From a checkpoint of a small self-supervised audio encoder (BEST-RQ).
Training: 37400 steps, batches of 128.
Rows from block 2 of a small self-supervised audio encoder (BEST-RQ), named by matrix and row number. Rows with one number belong to one channel. Each number is 200 + 20 x the weight over its row's rms, rounded and kept within 0 to 999. All counts start at 0. After the name is the row's rms in percent of the matrix's.
After each channel's rows are labels from the 100 clips, of 14976, where the channel reaches its highest value: "responds to" is what is common among them; "peak on" is the class under the peak. Only what is clearly more common there than usual is listed. The data: synthesized solo parts of chorales (CocoChorales). In brackets: how many of the 100, against the usual share in percent.
# convs0: first width-11 conv (model.blocks.2.convs.0.weight, 128x128x11, each kernel summed), inputs 0-127
# convs1: second width-11 conv (model.blocks.2.convs.1.weight, 128x128x11, transposed, each kernel summed), outputs 0-127

convs0.30,139,184,194,230,218,185,203,180,207,210,224,177,210,192,212,222,222,216,211,164,215,218,204,217,216,223,190,194,188,164,215,204,194,205,204,209,200,190,201,195,143,173,189,179,205,154,206,170,176,202,170,190,198,173,218,172,182,203,217,242,211,227,211,227,214,208,182,159,176,191,201,199,214,174,193,163,190,201,202,196,202,191,176,173,213,211,197,183,217,202,220,212,123,205,202,210,207,169,214,195,190,181,205,167,187,212,168,192,226,214,191,198,200,206,213,199,198,196,219,207,225,195,198,184,219,215,167,170,151
convs1.30,174,245,255,198,219,201,160,171,205,210,217,208,193,178,181,225,199,198,202,186,200,173,192,173,193,202,198,203,174,208,243,207,196,223,213,196,225,216,199,209,243,220,205,218,222,225,180,209,211,215,223,214,202,234,194,213,210,222,202,167,234,156,223,153,183,211,220,197,211,204,175,208,229,220,203,229,188,211,190,211,225,204,247,201,194,214,200,217,194,201,168,182,243,230,203,215,209,227,213,216,215,203,207,215,207,203,195,204,150,208,192,206,180,203,193,199,180,211,206,194,209,199,225,199,153,201,210,211,226
responds to: cello (49 vs 10); double bass (35 vs 1.7)
peak on: F#3 (25 vs 1.4)

convs0.12,069,201,193,205,217,179,212,221,186,199,184,194,162,176,180,192,198,203,162,158,204,223,194,194,184,190,173,172,179,210,173,196,203,194,181,178,183,195,201,150,203,169,171,232,200,220,208,201,203,188,198,223,189,168,215,186,223,168,190,166,171,159,218,231,165,218,199,199,166,172,219,206,217,208,173,192,223,189,204,192,199,176,219,180,174,169,158,198,219,184,197,197,219,186,203,206,209,200,178,203,182,197,177,191,192,219,205,179,178,214,224,217,185,183,189,220,169,155,173,205,177,197,213,220,166,180,203,183,175
convs1.12,154,173,212,224,204,215,214,228,183,230,231,207,228,248,231,197,244,217,223,225,225,204,180,223,230,200,224,225,196,198,217,200,209,213,226,222,197,207,212,225,220,226,225,202,197,208,204,226,201,214,197,240,236,185,224,188,225,233,200,219,232,224,226,174,219,195,198,210,225,228,195,239,196,182,223,233,201,235,177,223,219,231,215,206,217,198,174,211,213,211,213,197,193,188,203,215,205,201,232,194,233,202,196,196,185,212,212,179,202,191,209,213,200,173,213,227,196,206,221,225,227,175,185,229,196,229,218,190,196
responds to: flute (41 vs 8.6); trumpet (38 vs 8.6); note D#5 (38 vs 9); note E5 (27 vs 7.9)
peak on: D#5 (29 vs 3.3); A#4 (28 vs 4.2)

convs0.110,102,231,218,242,178,174,228,212,202,214,200,187,181,213,195,184,224,232,186,169,210,162,200,215,162,205,209,192,202,224,210,199,206,220,216,195,211,205,211,190,199,182,194,193,219,188,231,184,216,177,183,199,194,205,228,206,204,201,167,156,181,181,221,193,214,183,253,230,207,196,199,219,175,194,182,251,168,202,241,204,198,188,182,226,229,191,213,198,208,189,187,193,209,240,193,201,205,224,208,221,194,199,179,162,242,180,209,198,190,201,222,210,189,204,204,191,188,222,196,175,207,148,164,189,198,177,212,203,224
convs1.110,129,221,185,204,199,215,160,208,195,218,208,207,212,236,261,214,209,207,220,219,207,227,140,205,230,189,204,224,180,218,214,203,201,208,197,209,202,207,194,215,228,223,193,212,185,199,222,205,160,229,186,250,222,187,205,196,215,231,217,234,210,191,214,205,243,223,176,222,195,203,202,251,184,213,219,201,199,208,148,213,209,208,212,216,182,220,190,227,194,201,229,212,206,194,206,186,187,196,244,186,209,209,190,218,159,209,208,193,167,195,203,181,205,212,210,218,183,185,203,205,204,194,179,228,200,221,176,208,178
responds to: note C4 (52 vs 10.8); clarinet (36 vs 9); cello (34 vs 10); note C5 (34 vs 10.1)
peak on: C4 (52 vs 3.2); C5 (34 vs 3.6)

convs0.127,105,224,200,209,177,221,212,174,205,181,206,187,211,223,228,223,212,189,207,182,226,203,199,201,192,204,209,171,186,207,212,195,200,213,173,197,162,163,160,193,183,217,223,175,216,171,163,208,174,180,196,180,212,179,186,166,173,220,194,213,189,213,174,211,187,202,199,215,204,179,188,187,175,217,208,175,185,206,192,214,165,221,206,195,222,195,208,168,206,153,187,226,166,228,195,179,178,189,200,196,232,158,182,234,155,211,194,205,193,211,171,176,232,196,179,221,183,198,160,225,186,220,175,189,196,178,183,224,209
convs1.127,148,200,192,171,190,217,187,206,200,204,192,205,218,214,176,175,196,183,163,138,182,196,172,187,153,199,193,194,192,221,201,232,199,214,190,178,193,208,207,158,194,215,156,215,177,212,225,169,202,181,216,212,221,229,163,217,222,178,227,185,189,191,180,192,187,173,196,187,196,195,212,196,215,203,194,226,195,198,206,178,179,200,176,170,154,181,209,208,169,188,180,188,245,202,192,204,205,209,184,220,182,235,190,195,201,163,198,182,202,194,173,215,175,204,170,199,194,183,199,164,220,192,204,188,168,160,201,182,220
responds to: violin (75 vs 13.8); note C5 (60 vs 10.1); note C#5 (36 vs 10.1); note B4 (32 vs 9.4)
peak on: C5 (45 vs 3.6)

convs0.76,119,208,232,189,205,222,207,247,200,243,210,193,193,200,169,186,219,192,173,216,188,187,201,212,173,173,210,202,207,173,195,172,174,219,193,205,209,214,221,192,201,167,177,195,173,210,214,201,220,228,215,200,173,201,234,194,189,209,208,176,176,231,209,191,198,221,244,181,198,190,173,208,177,195,215,232,196,201,236,225,206,213,224,230,205,198,175,212,229,218,189,196,204,172,219,197,196,227,211,202,228,195,204,214,246,181,207,171,196,206,242,208,202,192,241,213,198,176,196,201,179,186,195,186,183,201,262,167,181
convs1.76,159,188,207,205,170,204,221,223,199,221,184,173,197,182,217,231,184,194,216,221,200,208,123,199,202,214,208,231,223,198,205,230,173,159,205,188,206,191,185,206,237,221,200,197,193,173,186,215,171,200,180,240,221,198,202,185,221,188,184,238,155,200,204,209,228,198,186,208,199,201,205,267,216,220,211,212,192,189,158,202,218,168,199,189,221,188,204,183,194,187,211,185,196,206,185,171,212,208,201,212,208,207,190,199,183,181,191,200,199,186,208,152,188,209,215,186,182,171,219,198,222,206,204,198,215,222,150,196,211
responds to: note C4 (34 vs 10.8); clarinet (29 vs 9); note A#4 (27 vs 10.7)
peak on: C4 (29 vs 3.2); A#4 (25 vs 4.2)

convs0.17,112,230,178,187,214,152,249,191,171,204,229,213,211,165,200,191,193,222,191,223,226,177,197,223,205,173,206,195,172,221,197,233,215,174,142,202,205,207,188,198,193,199,158,211,211,200,238,175,207,209,209,187,221,197,192,202,227,179,226,190,237,180,195,181,230,211,204,203,204,210,180,202,194,206,206,189,187,209,182,197,208,218,198,167,214,198,174,208,182,210,179,164,206,202,183,220,177,230,181,190,225,207,193,239,207,214,232,226,206,192,173,188,175,196,230,185,178,233,201,203,189,225,201,220,213,221,212,231,169
convs1.17,138,192,175,192,218,214,159,169,200,179,206,189,177,180,175,217,172,204,197,200,179,208,130,175,196,231,203,206,233,210,218,183,179,230,246,202,189,169,173,184,203,176,194,217,199,212,183,210,218,179,182,232,198,205,200,201,222,209,205,169,248,185,180,192,171,210,190,198,208,191,250,259,184,207,205,190,178,204,222,211,173,202,191,211,211,198,213,205,189,203,230,204,211,204,211,180,216,208,219,223,210,228,205,197,205,199,221,175,199,201,194,239,200,211,193,203,171,174,189,194,207,163,177,183,193,185,220,205,219
responds to: tuba (44 vs 8.7); note A3 (29 vs 8.6); note A#4 (28 vs 10.7)
peak on: A3 (27 vs 2.6); A#4 (27 vs 4.2)

convs0.24,096,223,226,218,253,214,239,225,207,198,194,201,196,189,217,201,195,229,203,213,219,193,204,193,191,197,201,210,206,211,210,219,217,206,204,205,214,216,210,226,191,202,204,227,194,232,212,217,199,192,222,201,210,227,235,218,236,201,206,172,204,192,218,192,177,228,220,219,205,227,216,189,254,153,235,244,205,213,201,235,215,198,220,209,230,184,165,203,208,219,203,208,205,216,205,232,238,230,223,164,219,208,207,189,214,221,221,182,166,205,211,233,192,201,218,211,189,183,200,192,176,208,210,204,196,178,258,184,199
convs1.24,193,184,187,199,185,183,197,207,201,205,204,169,206,197,200,203,199,198,205,228,203,196,81,211,214,202,204,245,207,188,202,190,184,188,207,201,206,195,208,214,205,208,207,181,203,192,192,204,195,211,186,270,206,180,202,185,191,210,197,239,203,210,211,210,196,198,198,201,208,207,185,284,180,219,212,188,187,201,180,187,205,210,195,199,195,200,200,211,209,208,210,203,191,191,207,186,187,186,226,213,208,181,153,206,182,209,184,200,212,150,203,180,212,208,196,205,173,203,208,208,210,200,204,217,204,249,181,203,196
responds to: violin (51 vs 13.8); note A#4 (36 vs 10.7); note F#4 (27 vs 8.4)
peak on: A#4 (32 vs 4.2); F#4 (25 vs 3.1)

convs0.118,087,213,186,189,179,213,205,172,193,181,188,209,172,164,176,177,191,178,182,195,226,209,200,195,192,194,202,205,168,207,201,204,161,157,175,161,207,195,195,161,221,181,231,193,190,191,225,182,208,200,221,208,208,209,175,192,177,201,194,196,188,218,184,211,176,173,168,147,178,199,187,212,168,224,178,158,209,177,180,185,193,213,201,213,221,186,229,219,188,183,236,205,173,185,198,198,192,213,199,208,166,200,200,150,185,146,205,202,209,212,200,207,179,193,241,206,199,187,203,186,219,160,197,188,174,174,188,206,210
convs1.118,151,192,209,226,209,226,220,240,185,228,225,190,226,230,211,181,242,215,220,224,225,216,198,229,231,212,211,196,209,201,240,221,203,217,196,233,205,190,216,228,212,211,211,221,158,211,176,232,204,197,189,220,244,181,227,203,202,200,218,194,246,206,224,180,187,220,204,190,224,229,209,229,200,175,232,208,211,246,198,221,190,241,202,207,198,187,184,194,214,199,181,199,192,198,181,194,207,182,236,188,246,185,206,198,194,220,191,198,195,200,177,210,199,184,224,220,205,193,225,229,216,196,180,236,185,228,204,198,186
responds to: bassoon (95 vs 8.1); note C#4 (47 vs 12); note D4 (46 vs 12.7); note C4 (28 vs 10.8)
peak on: D4 (40 vs 4.6)

convs0.111,177,168,174,202,176,192,191,168,199,240,205,204,174,165,207,208,195,208,217,141,180,221,202,193,201,213,178,200,176,203,183,214,180,198,207,183,206,212,204,156,230,194,172,206,206,179,214,206,204,200,141,197,196,195,227,186,208,205,194,200,209,186,203,214,226,237,180,166,212,196,165,188,195,212,182,199,188,185,208,186,202,168,185,215,195,181,194,204,203,208,216,138,152,223,187,200,193,203,186,204,195,178,205,225,224,183,184,197,221,176,195,211,210,201,158,174,197,218,201,206,231,220,227,164,185,182,180,206,169
convs1.111,162,212,210,215,209,188,223,205,202,214,208,235,206,166,241,209,202,216,199,213,209,177,256,213,207,197,214,198,197,227,207,213,172,200,229,212,222,198,235,206,194,180,201,204,232,214,209,200,208,192,202,179,212,197,211,209,214,184,219,195,207,234,194,161,188,230,195,214,179,202,193,165,206,267,213,193,182,190,215,211,225,192,213,214,205,203,158,214,208,185,169,210,193,210,164,224,228,213,194,204,199,198,209,193,225,219,216,200,155,212,213,233,193,199,217,213,205,201,215,219,183,191,248,206,264,219,219,213,225
responds to: cello (83 vs 10); note D#3 (73 vs 2.4); note A#3 (26 vs 10.3); note D3 (25 vs 2.3)
peak on: D#3 (73 vs 0.8)

convs0.122,120,194,186,148,212,179,172,211,189,169,200,188,235,235,203,223,215,165,202,184,204,194,202,183,166,208,212,185,227,230,211,191,178,213,226,216,181,186,187,225,213,175,191,223,206,181,173,178,175,208,184,195,185,206,193,202,164,199,210,170,186,195,193,193,189,203,177,221,222,201,165,200,180,227,240,170,196,224,170,202,183,197,179,213,180,181,218,218,205,178,186,215,209,176,216,188,199,214,203,219,189,190,191,168,138,219,192,206,207,184,227,186,224,208,202,218,188,177,226,208,204,193,179,168,222,166,180,185,237
convs1.122,155,219,223,181,203,210,231,202,202,183,182,211,164,218,204,156,198,198,187,176,174,180,181,173,181,186,187,197,184,227,168,197,223,181,146,186,224,177,190,194,184,221,184,207,187,199,212,192,240,176,223,198,159,215,169,216,183,203,207,207,181,194,182,192,205,216,210,170,211,175,214,202,221,157,173,217,178,190,207,157,201,188,219,173,209,219,188,194,193,177,206,235,204,202,174,223,230,178,188,183,193,238,210,193,239,178,198,205,211,200,194,194,182,198,209,184,172,219,181,168,170,201,206,163,186,185,218,218,207
responds to: violin (47 vs 13.8); note G4 (33 vs 7.3); note A4 (31 vs 8.6); note F4 (25 vs 9)
peak on: silence (44 vs 12.1)

convs0.26,115,209,236,213,212,202,198,142,189,224,202,176,204,216,201,218,229,253,197,193,216,214,204,221,227,181,200,182,166,230,192,204,220,207,200,189,184,197,180,192,206,183,219,197,233,217,205,192,200,192,201,198,215,171,154,250,230,214,210,172,203,174,201,192,211,214,238,194,207,253,192,216,212,205,222,204,158,204,205,215,179,229,209,211,196,167,166,193,161,203,209,238,181,209,209,230,208,228,185,184,181,194,191,175,218,195,208,190,193,206,201,175,161,195,209,203,193,203,189,213,208,207,219,207,232,190,197,228,209
convs1.26,152,206,168,206,183,223,196,172,199,213,201,213,216,213,223,199,227,188,243,230,204,194,113,207,203,211,209,238,219,195,199,184,186,208,222,207,194,202,196,219,205,225,209,171,178,174,197,206,192,195,204,260,229,203,210,166,187,216,208,243,191,231,207,199,193,203,182,213,196,216,186,271,192,199,211,189,212,216,190,196,211,202,191,214,180,214,199,210,244,211,217,203,189,187,198,180,181,189,216,204,194,201,165,206,167,218,192,194,196,195,223,189,221,201,184,207,193,214,176,211,220,183,194,224,195,231,190,182,170
responds to: bassoon (77 vs 8.1); note C#4 (62 vs 12); note C4 (42 vs 10.8); note D4 (41 vs 12.7)
peak on: C#4 (46 vs 3.8); D4 (31 vs 4.6)

convs0.104,086,187,204,229,148,249,205,184,193,212,209,179,227,217,221,229,213,182,234,210,182,225,199,232,225,200,228,181,201,217,199,187,192,235,200,239,174,187,161,223,202,206,183,160,226,206,227,183,222,191,209,191,209,215,216,181,220,190,198,201,184,190,160,193,169,214,178,178,213,194,183,169,198,211,208,192,187,172,198,200,169,239,224,187,171,212,199,173,196,168,177,228,201,194,220,208,213,208,186,204,198,199,187,227,198,212,224,177,203,205,212,218,203,192,191,168,169,188,192,213,206,194,204,183,208,177,160,216,233
convs1.104,111,208,210,182,206,206,180,174,193,220,203,195,199,218,195,179,206,227,139,170,190,189,138,183,166,206,185,219,213,177,175,220,194,206,170,187,201,202,202,188,180,195,173,230,190,196,198,177,196,206,211,220,215,190,171,202,186,191,220,208,190,187,161,204,199,183,207,178,205,182,187,230,197,190,150,204,169,186,232,207,202,200,176,182,189,217,208,205,160,216,208,218,201,199,214,203,199,209,192,181,201,250,165,201,193,177,191,198,207,215,158,194,212,197,205,205,193,218,204,190,183,191,177,142,184,152,235,187,199
responds to: bassoon (43 vs 8.1); note A3 (32 vs 8.6)
peak on: A3 (30 vs 2.6)

convs0.44,102,200,163,177,187,176,177,211,180,197,209,226,209,244,202,182,213,193,188,175,198,183,200,179,178,231,231,224,206,211,211,240,153,185,187,161,239,211,213,243,221,175,218,209,170,198,204,166,206,196,198,206,201,220,214,238,208,200,236,198,165,209,177,186,212,195,183,183,224,204,159,208,187,222,194,197,209,199,188,197,217,215,182,235,194,188,218,195,180,215,203,162,203,197,164,189,212,187,187,203,187,205,216,156,186,193,169,197,194,188,240,191,162,203,215,204,225,179,181,176,199,193,202,212,215,210,201,186,223
convs1.44,111,192,185,191,196,203,208,201,217,206,172,186,190,172,193,215,195,194,182,165,177,183,176,184,192,171,180,185,196,214,206,234,205,195,200,184,187,186,192,182,172,206,182,222,178,134,185,199,169,165,202,195,224,218,184,188,220,191,162,190,181,220,189,204,228,196,236,175,206,190,200,198,185,225,173,210,161,191,189,188,201,157,175,176,184,210,194,194,191,203,235,199,213,181,191,257,192,200,197,194,201,216,172,188,191,188,204,216,217,170,164,186,194,208,211,198,171,239,207,180,173,183,234,190,215,181,212,211,151
responds to: violin (71 vs 13.8); note A5 (68 vs 2.1); note G5 (48 vs 6.3)
peak on: A5 (68 vs 0.8)

convs0.14,098,204,194,207,242,236,183,221,177,196,185,216,201,193,182,203,209,198,218,219,208,212,204,180,224,183,202,179,205,151,168,194,188,217,214,177,203,206,197,178,167,196,208,201,197,244,236,218,222,170,238,213,218,174,185,187,202,196,211,229,227,211,247,221,202,219,221,218,158,219,243,196,205,215,200,236,200,198,218,168,207,201,194,184,212,158,162,206,208,184,207,239,236,203,229,184,193,206,203,179,180,241,199,180,224,167,182,176,190,184,213,215,207,200,191,176,197,196,216,221,210,204,197,215,193,188,198,187,203
convs1.14,134,199,193,214,193,180,201,219,202,195,208,204,208,202,237,190,219,216,181,216,191,199,113,231,192,211,197,228,199,229,232,184,205,214,191,205,178,187,198,206,241,226,204,194,212,194,202,208,194,215,197,250,209,204,210,216,193,201,226,226,230,192,224,200,206,172,174,192,203,218,195,266,184,196,195,198,232,206,187,222,183,198,218,226,214,215,192,199,188,182,170,138,174,208,185,208,203,202,221,229,191,161,174,205,206,198,211,200,210,202,223,209,191,209,193,204,176,194,184,200,221,188,182,187,186,211,205,226,161
responds to: bassoon (75 vs 8.1); note A#3 (70 vs 10.3); note G#3 (43 vs 8); note B3 (27 vs 9.5)
peak on: A#3 (62 vs 3)

convs0.75,108,198,191,187,194,196,170,195,207,164,237,197,220,181,224,216,167,207,195,202,182,216,196,210,186,215,160,166,231,192,210,188,205,198,221,229,154,178,163,204,205,221,210,195,216,197,165,243,193,183,200,202,196,181,186,178,171,193,215,208,216,216,194,244,160,182,170,187,210,206,203,195,159,213,175,205,193,195,175,183,179,185,180,194,161,229,215,194,213,169,187,176,190,197,221,202,186,182,207,215,210,158,171,217,183,227,206,215,197,208,188,184,207,201,165,222,218,209,182,195,183,194,214,175,199,179,178,156,197
convs1.75,120,208,181,211,236,210,211,204,194,183,192,220,174,192,170,214,170,191,198,182,196,155,206,159,192,194,191,228,189,208,218,177,203,153,181,188,210,214,210,161,188,213,195,219,191,228,172,176,223,208,198,194,177,214,192,235,194,196,241,163,216,181,186,173,235,214,204,196,226,195,173,185,218,210,196,192,183,194,229,222,187,189,250,214,193,168,215,207,195,216,181,192,229,179,195,173,216,186,171,213,211,220,195,210,236,176,165,191,214,187,218,228,182,205,200,198,167,204,205,197,245,204,161,204,199,187,209,192,189
responds to: flute (89 vs 8.6); note E5 (48 vs 7.9); note F#5 (38 vs 7.2); note D5 (36 vs 8.1)
peak on: silence (32 vs 12.1)

convs0.61,160,195,175,164,170,207,204,196,207,168,194,205,175,185,175,177,185,208,217,239,212,198,200,185,218,196,222,208,196,148,198,184,221,202,201,181,213,202,211,212,207,159,259,204,210,158,171,188,189,185,231,217,201,189,188,198,217,200,179,218,181,224,195,200,187,169,227,144,188,169,189,204,186,199,170,188,209,157,220,204,214,208,181,182,225,206,208,217,201,219,215,173,238,185,225,199,203,195,169,222,198,201,202,170,202,196,179,192,209,190,214,195,195,200,159,187,205,194,158,157,212,188,217,183,194,193,185,198,186
convs1.61,174,222,125,213,207,204,212,194,177,182,219,191,224,214,206,194,205,194,215,207,206,244,168,226,215,211,216,237,223,204,231,188,191,212,190,213,215,217,221,228,218,228,178,213,207,220,212,210,194,201,188,220,212,226,215,201,206,174,212,194,229,192,222,212,209,205,201,226,194,211,187,227,235,194,194,228,194,218,220,188,197,193,205,208,220,226,156,235,203,213,169,250,171,195,170,170,227,188,227,173,224,185,217,202,240,227,186,203,172,190,175,225,212,186,194,209,206,217,214,211,208,230,191,207,198,200,220,195,201
responds to: bassoon (100 vs 8.1); note A#3 (76 vs 10.3); note B3 (47 vs 9.5); note C4 (43 vs 10.8)
peak on: A#3 (61 vs 3); B3 (27 vs 2.9)

convs0.124,145,186,194,206,174,182,186,231,180,216,171,197,166,195,196,140,158,221,175,162,182,204,200,133,170,173,166,196,168,203,164,203,174,176,176,188,216,215,208,176,213,183,196,173,188,197,203,221,192,227,207,209,181,203,202,192,198,214,207,205,211,209,198,206,204,177,200,203,149,205,192,208,196,211,177,196,199,178,197,209,200,177,222,228,202,220,178,192,181,216,202,181,205,188,203,153,192,173,197,202,229,198,206,195,180,149,181,197,209,220,196,200,182,208,197,158,224,188,211,183,214,205,198,201,198,198,201,198,158
convs1.124,123,179,184,193,192,181,183,191,221,203,190,192,190,207,186,197,201,186,202,201,193,195,275,194,198,187,190,187,189,183,191,190,188,196,204,191,186,247,206,206,189,188,205,186,193,180,194,193,194,164,186,166,192,193,199,184,184,192,187,188,198,198,201,236,196,186,204,193,197,199,186,120,186,139,199,173,276,193,194,190,197,194,188,176,188,165,195,207,194,213,189,182,184,186,192,187,185,188,194,171,195,178,232,186,189,200,194,193,186,252,202,187,194,194,185,195,264,191,187,196,183,186,204,199,190,206,189,188,187
responds to: violin (53 vs 13.8); note C#5 (50 vs 10.1)
peak on: silence (100 vs 12.1)

convs0.3,075,225,238,208,193,199,215,208,191,217,190,234,199,180,205,180,199,223,155,191,187,237,200,194,203,199,209,232,167,206,208,201,203,259,204,202,253,223,213,196,239,200,178,229,166,235,213,182,203,210,185,210,194,217,186,220,198,193,205,162,196,240,201,193,203,162,194,208,208,196,208,210,210,253,197,189,218,214,189,186,226,200,213,191,216,216,220,202,189,216,202,166,214,218,199,192,184,213,190,235,190,210,227,196,215,223,209,208,209,220,218,210,169,200,227,191,222,221,189,213,200,180,202,267,182,213,202,193,203
convs1.3,080,184,217,193,214,207,177,217,198,255,206,204,198,184,209,232,201,220,212,212,191,189,188,219,200,212,187,197,256,219,202,181,210,212,216,208,167,208,181,207,218,165,193,187,197,185,219,203,191,168,165,220,184,203,212,214,231,220,210,206,222,189,223,203,204,230,183,202,208,197,192,213,197,142,190,183,222,207,196,194,203,206,228,155,198,186,215,168,197,168,222,182,232,191,234,204,202,208,194,203,200,197,212,219,172,212,223,202,183,213,204,200,228,175,207,203,213,148,205,189,227,168,179,222,257,223,226,219,186
responds to: note D#4 (52 vs 10.9); note D4 (51 vs 12.7); tuba (41 vs 8.7)
peak on: silence (97 vs 12.1)

convs0.115,060,197,213,190,183,182,201,198,198,221,176,214,184,167,217,171,176,197,176,175,160,186,199,179,188,234,186,206,193,196,201,184,171,189,170,161,202,188,211,198,235,167,213,185,201,206,184,174,202,233,179,200,196,191,196,203,186,168,194,208,194,202,205,182,170,178,191,168,185,210,213,190,223,223,167,168,226,170,204,198,206,186,161,221,191,197,251,187,224,192,193,164,184,223,186,192,189,177,206,176,172,194,219,181,222,156,187,170,199,215,206,185,150,174,190,182,227,174,209,195,226,181,201,208,182,191,202,219,219
convs1.115,130,158,205,225,219,225,221,224,171,228,221,205,221,243,207,199,237,216,222,220,217,190,185,223,225,207,205,217,199,196,215,195,203,228,224,226,188,200,198,224,227,230,225,227,184,223,199,225,210,213,220,230,235,189,219,188,229,211,211,202,227,224,220,163,205,209,203,216,221,219,201,234,210,188,222,229,202,223,176,227,199,226,218,214,221,195,161,219,220,199,193,196,203,182,184,205,207,211,232,193,230,201,204,190,177,207,209,171,181,200,192,215,191,160,217,220,194,196,228,221,232,175,193,224,190,224,231,186,198
responds to: horn (47 vs 6.7); note C5 (37 vs 10.1); note C#5 (26 vs 10.1)
peak on: silence (100 vs 12.1)

convs0.6,103,222,208,190,194,207,219,196,198,207,211,151,204,214,203,219,206,208,162,212,169,193,202,229,203,173,197,166,151,199,221,186,199,211,149,224,169,170,166,201,213,187,169,200,212,234,204,173,181,199,216,191,198,196,227,191,214,205,210,208,172,177,189,187,226,205,226,192,213,209,184,178,196,213,223,202,152,157,215,183,164,211,166,179,205,192,164,212,175,168,204,197,196,207,191,219,190,195,201,178,208,173,170,212,193,207,223,173,199,193,166,198,217,188,219,217,199,201,166,216,200,162,227,212,216,204,196,189,176
convs1.6,130,210,148,204,223,214,187,166,207,207,206,195,198,160,192,163,200,208,223,207,206,139,152,156,200,196,202,215,230,168,188,196,217,208,225,204,191,175,187,191,203,197,209,205,186,177,185,196,215,186,182,228,167,221,205,207,239,195,196,200,196,211,169,197,183,199,182,226,193,193,234,232,189,221,211,200,201,189,195,220,187,198,180,243,201,189,209,216,224,189,211,211,191,202,202,132,185,232,207,215,187,220,176,209,212,203,207,193,197,219,210,220,168,195,209,203,185,166,201,206,225,207,165,178,206,221,225,204,209
responds to: horn (67 vs 6.7); note F#4 (38 vs 8.4)
peak on: F#4 (28 vs 3.1)

convs0.57,153,208,219,198,208,198,179,201,192,177,180,205,206,197,236,178,177,211,241,169,198,209,201,169,203,217,178,213,216,188,175,215,155,170,210,170,195,207,189,189,183,215,199,221,195,209,194,201,226,203,163,209,205,194,185,149,224,150,190,202,197,200,174,188,185,186,200,198,187,179,152,201,195,205,182,170,212,148,178,190,205,191,206,230,190,209,212,159,178,208,188,192,196,197,133,182,173,211,202,192,207,180,218,197,195,191,205,199,175,197,173,162,204,196,229,198,200,198,189,181,209,198,197,237,172,190,202,202,236
convs1.57,185,181,219,210,181,187,211,183,194,199,207,206,175,171,165,212,165,190,179,212,198,205,158,215,199,177,199,239,175,209,234,201,226,235,202,213,210,212,222,210,222,211,215,206,201,180,240,213,214,189,221,226,180,195,200,202,172,217,188,198,233,178,201,215,200,252,222,184,213,205,193,234,208,209,168,219,202,210,201,211,193,207,182,183,191,214,175,196,207,198,224,160,178,244,212,140,199,188,211,196,173,177,202,223,212,219,213,213,220,184,226,212,208,208,186,205,174,196,246,201,195,188,184,193,243,220,208,205,171
responds to: note D#4 (82 vs 10.9); cello (75 vs 10); note D4 (56 vs 12.7); note C4 (29 vs 10.8)
peak on: D#4 (80 vs 4.1)

convs0.71,135,235,200,204,179,206,176,154,203,202,194,201,189,203,204,205,154,181,226,160,195,197,200,157,207,196,224,198,169,174,191,195,175,151,187,224,217,215,202,225,187,224,207,200,198,224,199,200,232,213,207,217,238,202,175,194,185,186,205,209,213,195,186,194,186,202,189,182,189,200,206,190,166,206,157,189,181,181,221,194,212,207,230,216,217,228,207,197,188,207,194,164,196,210,150,176,207,207,190,215,190,197,207,126,229,175,171,197,205,192,194,202,180,206,185,177,200,234,184,186,197,193,208,196,210,180,191,232,233
convs1.71,156,182,251,223,184,177,188,174,201,204,204,196,194,191,178,195,208,225,184,193,202,227,207,211,204,224,204,192,229,190,197,182,201,241,205,202,190,177,191,191,207,192,184,207,204,177,190,170,188,182,216,187,234,201,196,196,207,191,130,207,198,235,192,174,215,186,178,198,182,182,231,199,192,206,154,177,195,199,187,250,205,204,166,203,215,167,203,197,172,204,199,225,201,195,210,213,163,213,196,199,167,167,177,206,190,211,224,207,188,190,182,251,203,196,209,188,203,227,215,199,184,235,231,211,204,205,189,144,179
responds to: clarinet (100 vs 9); note D4 (72 vs 12.7); note C#4 (58 vs 12)
peak on: D4 (61 vs 4.6); C#4 (34 vs 3.8)

convs0.45,102,207,226,223,206,188,212,191,192,199,237,222,194,193,201,202,208,178,210,211,208,199,198,199,217,128,189,161,162,203,217,169,222,185,217,181,166,163,168,178,218,210,187,221,220,224,222,242,212,210,229,189,194,201,213,216,217,190,198,183,182,180,219,211,229,204,226,205,214,209,226,178,215,207,226,213,191,204,223,186,174,200,211,205,200,199,184,229,169,153,169,197,212,215,188,198,204,196,212,200,176,202,176,216,212,176,199,179,193,161,194,224,197,201,210,227,157,236,221,215,228,211,202,214,171,211,207,204,221
convs1.45,115,204,230,206,193,250,193,180,189,185,202,181,191,196,210,202,210,247,201,175,205,211,144,202,215,259,205,218,242,229,172,198,177,203,196,207,225,196,186,163,210,215,195,200,196,178,146,211,181,187,203,225,196,194,200,193,201,214,201,177,190,186,171,198,207,191,188,213,199,195,210,248,181,200,205,213,176,222,180,208,190,210,202,182,200,216,211,163,250,191,214,197,204,210,161,205,219,210,183,191,158,240,170,185,198,194,218,195,195,202,209,175,189,206,217,198,197,197,207,201,187,195,188,191,237,165,194,204,169
responds to: horn (43 vs 6.7); note G4 (36 vs 7.3); note B4 (31 vs 9.4); note A4 (26 vs 8.6)
peak on: G4 (27 vs 2.6)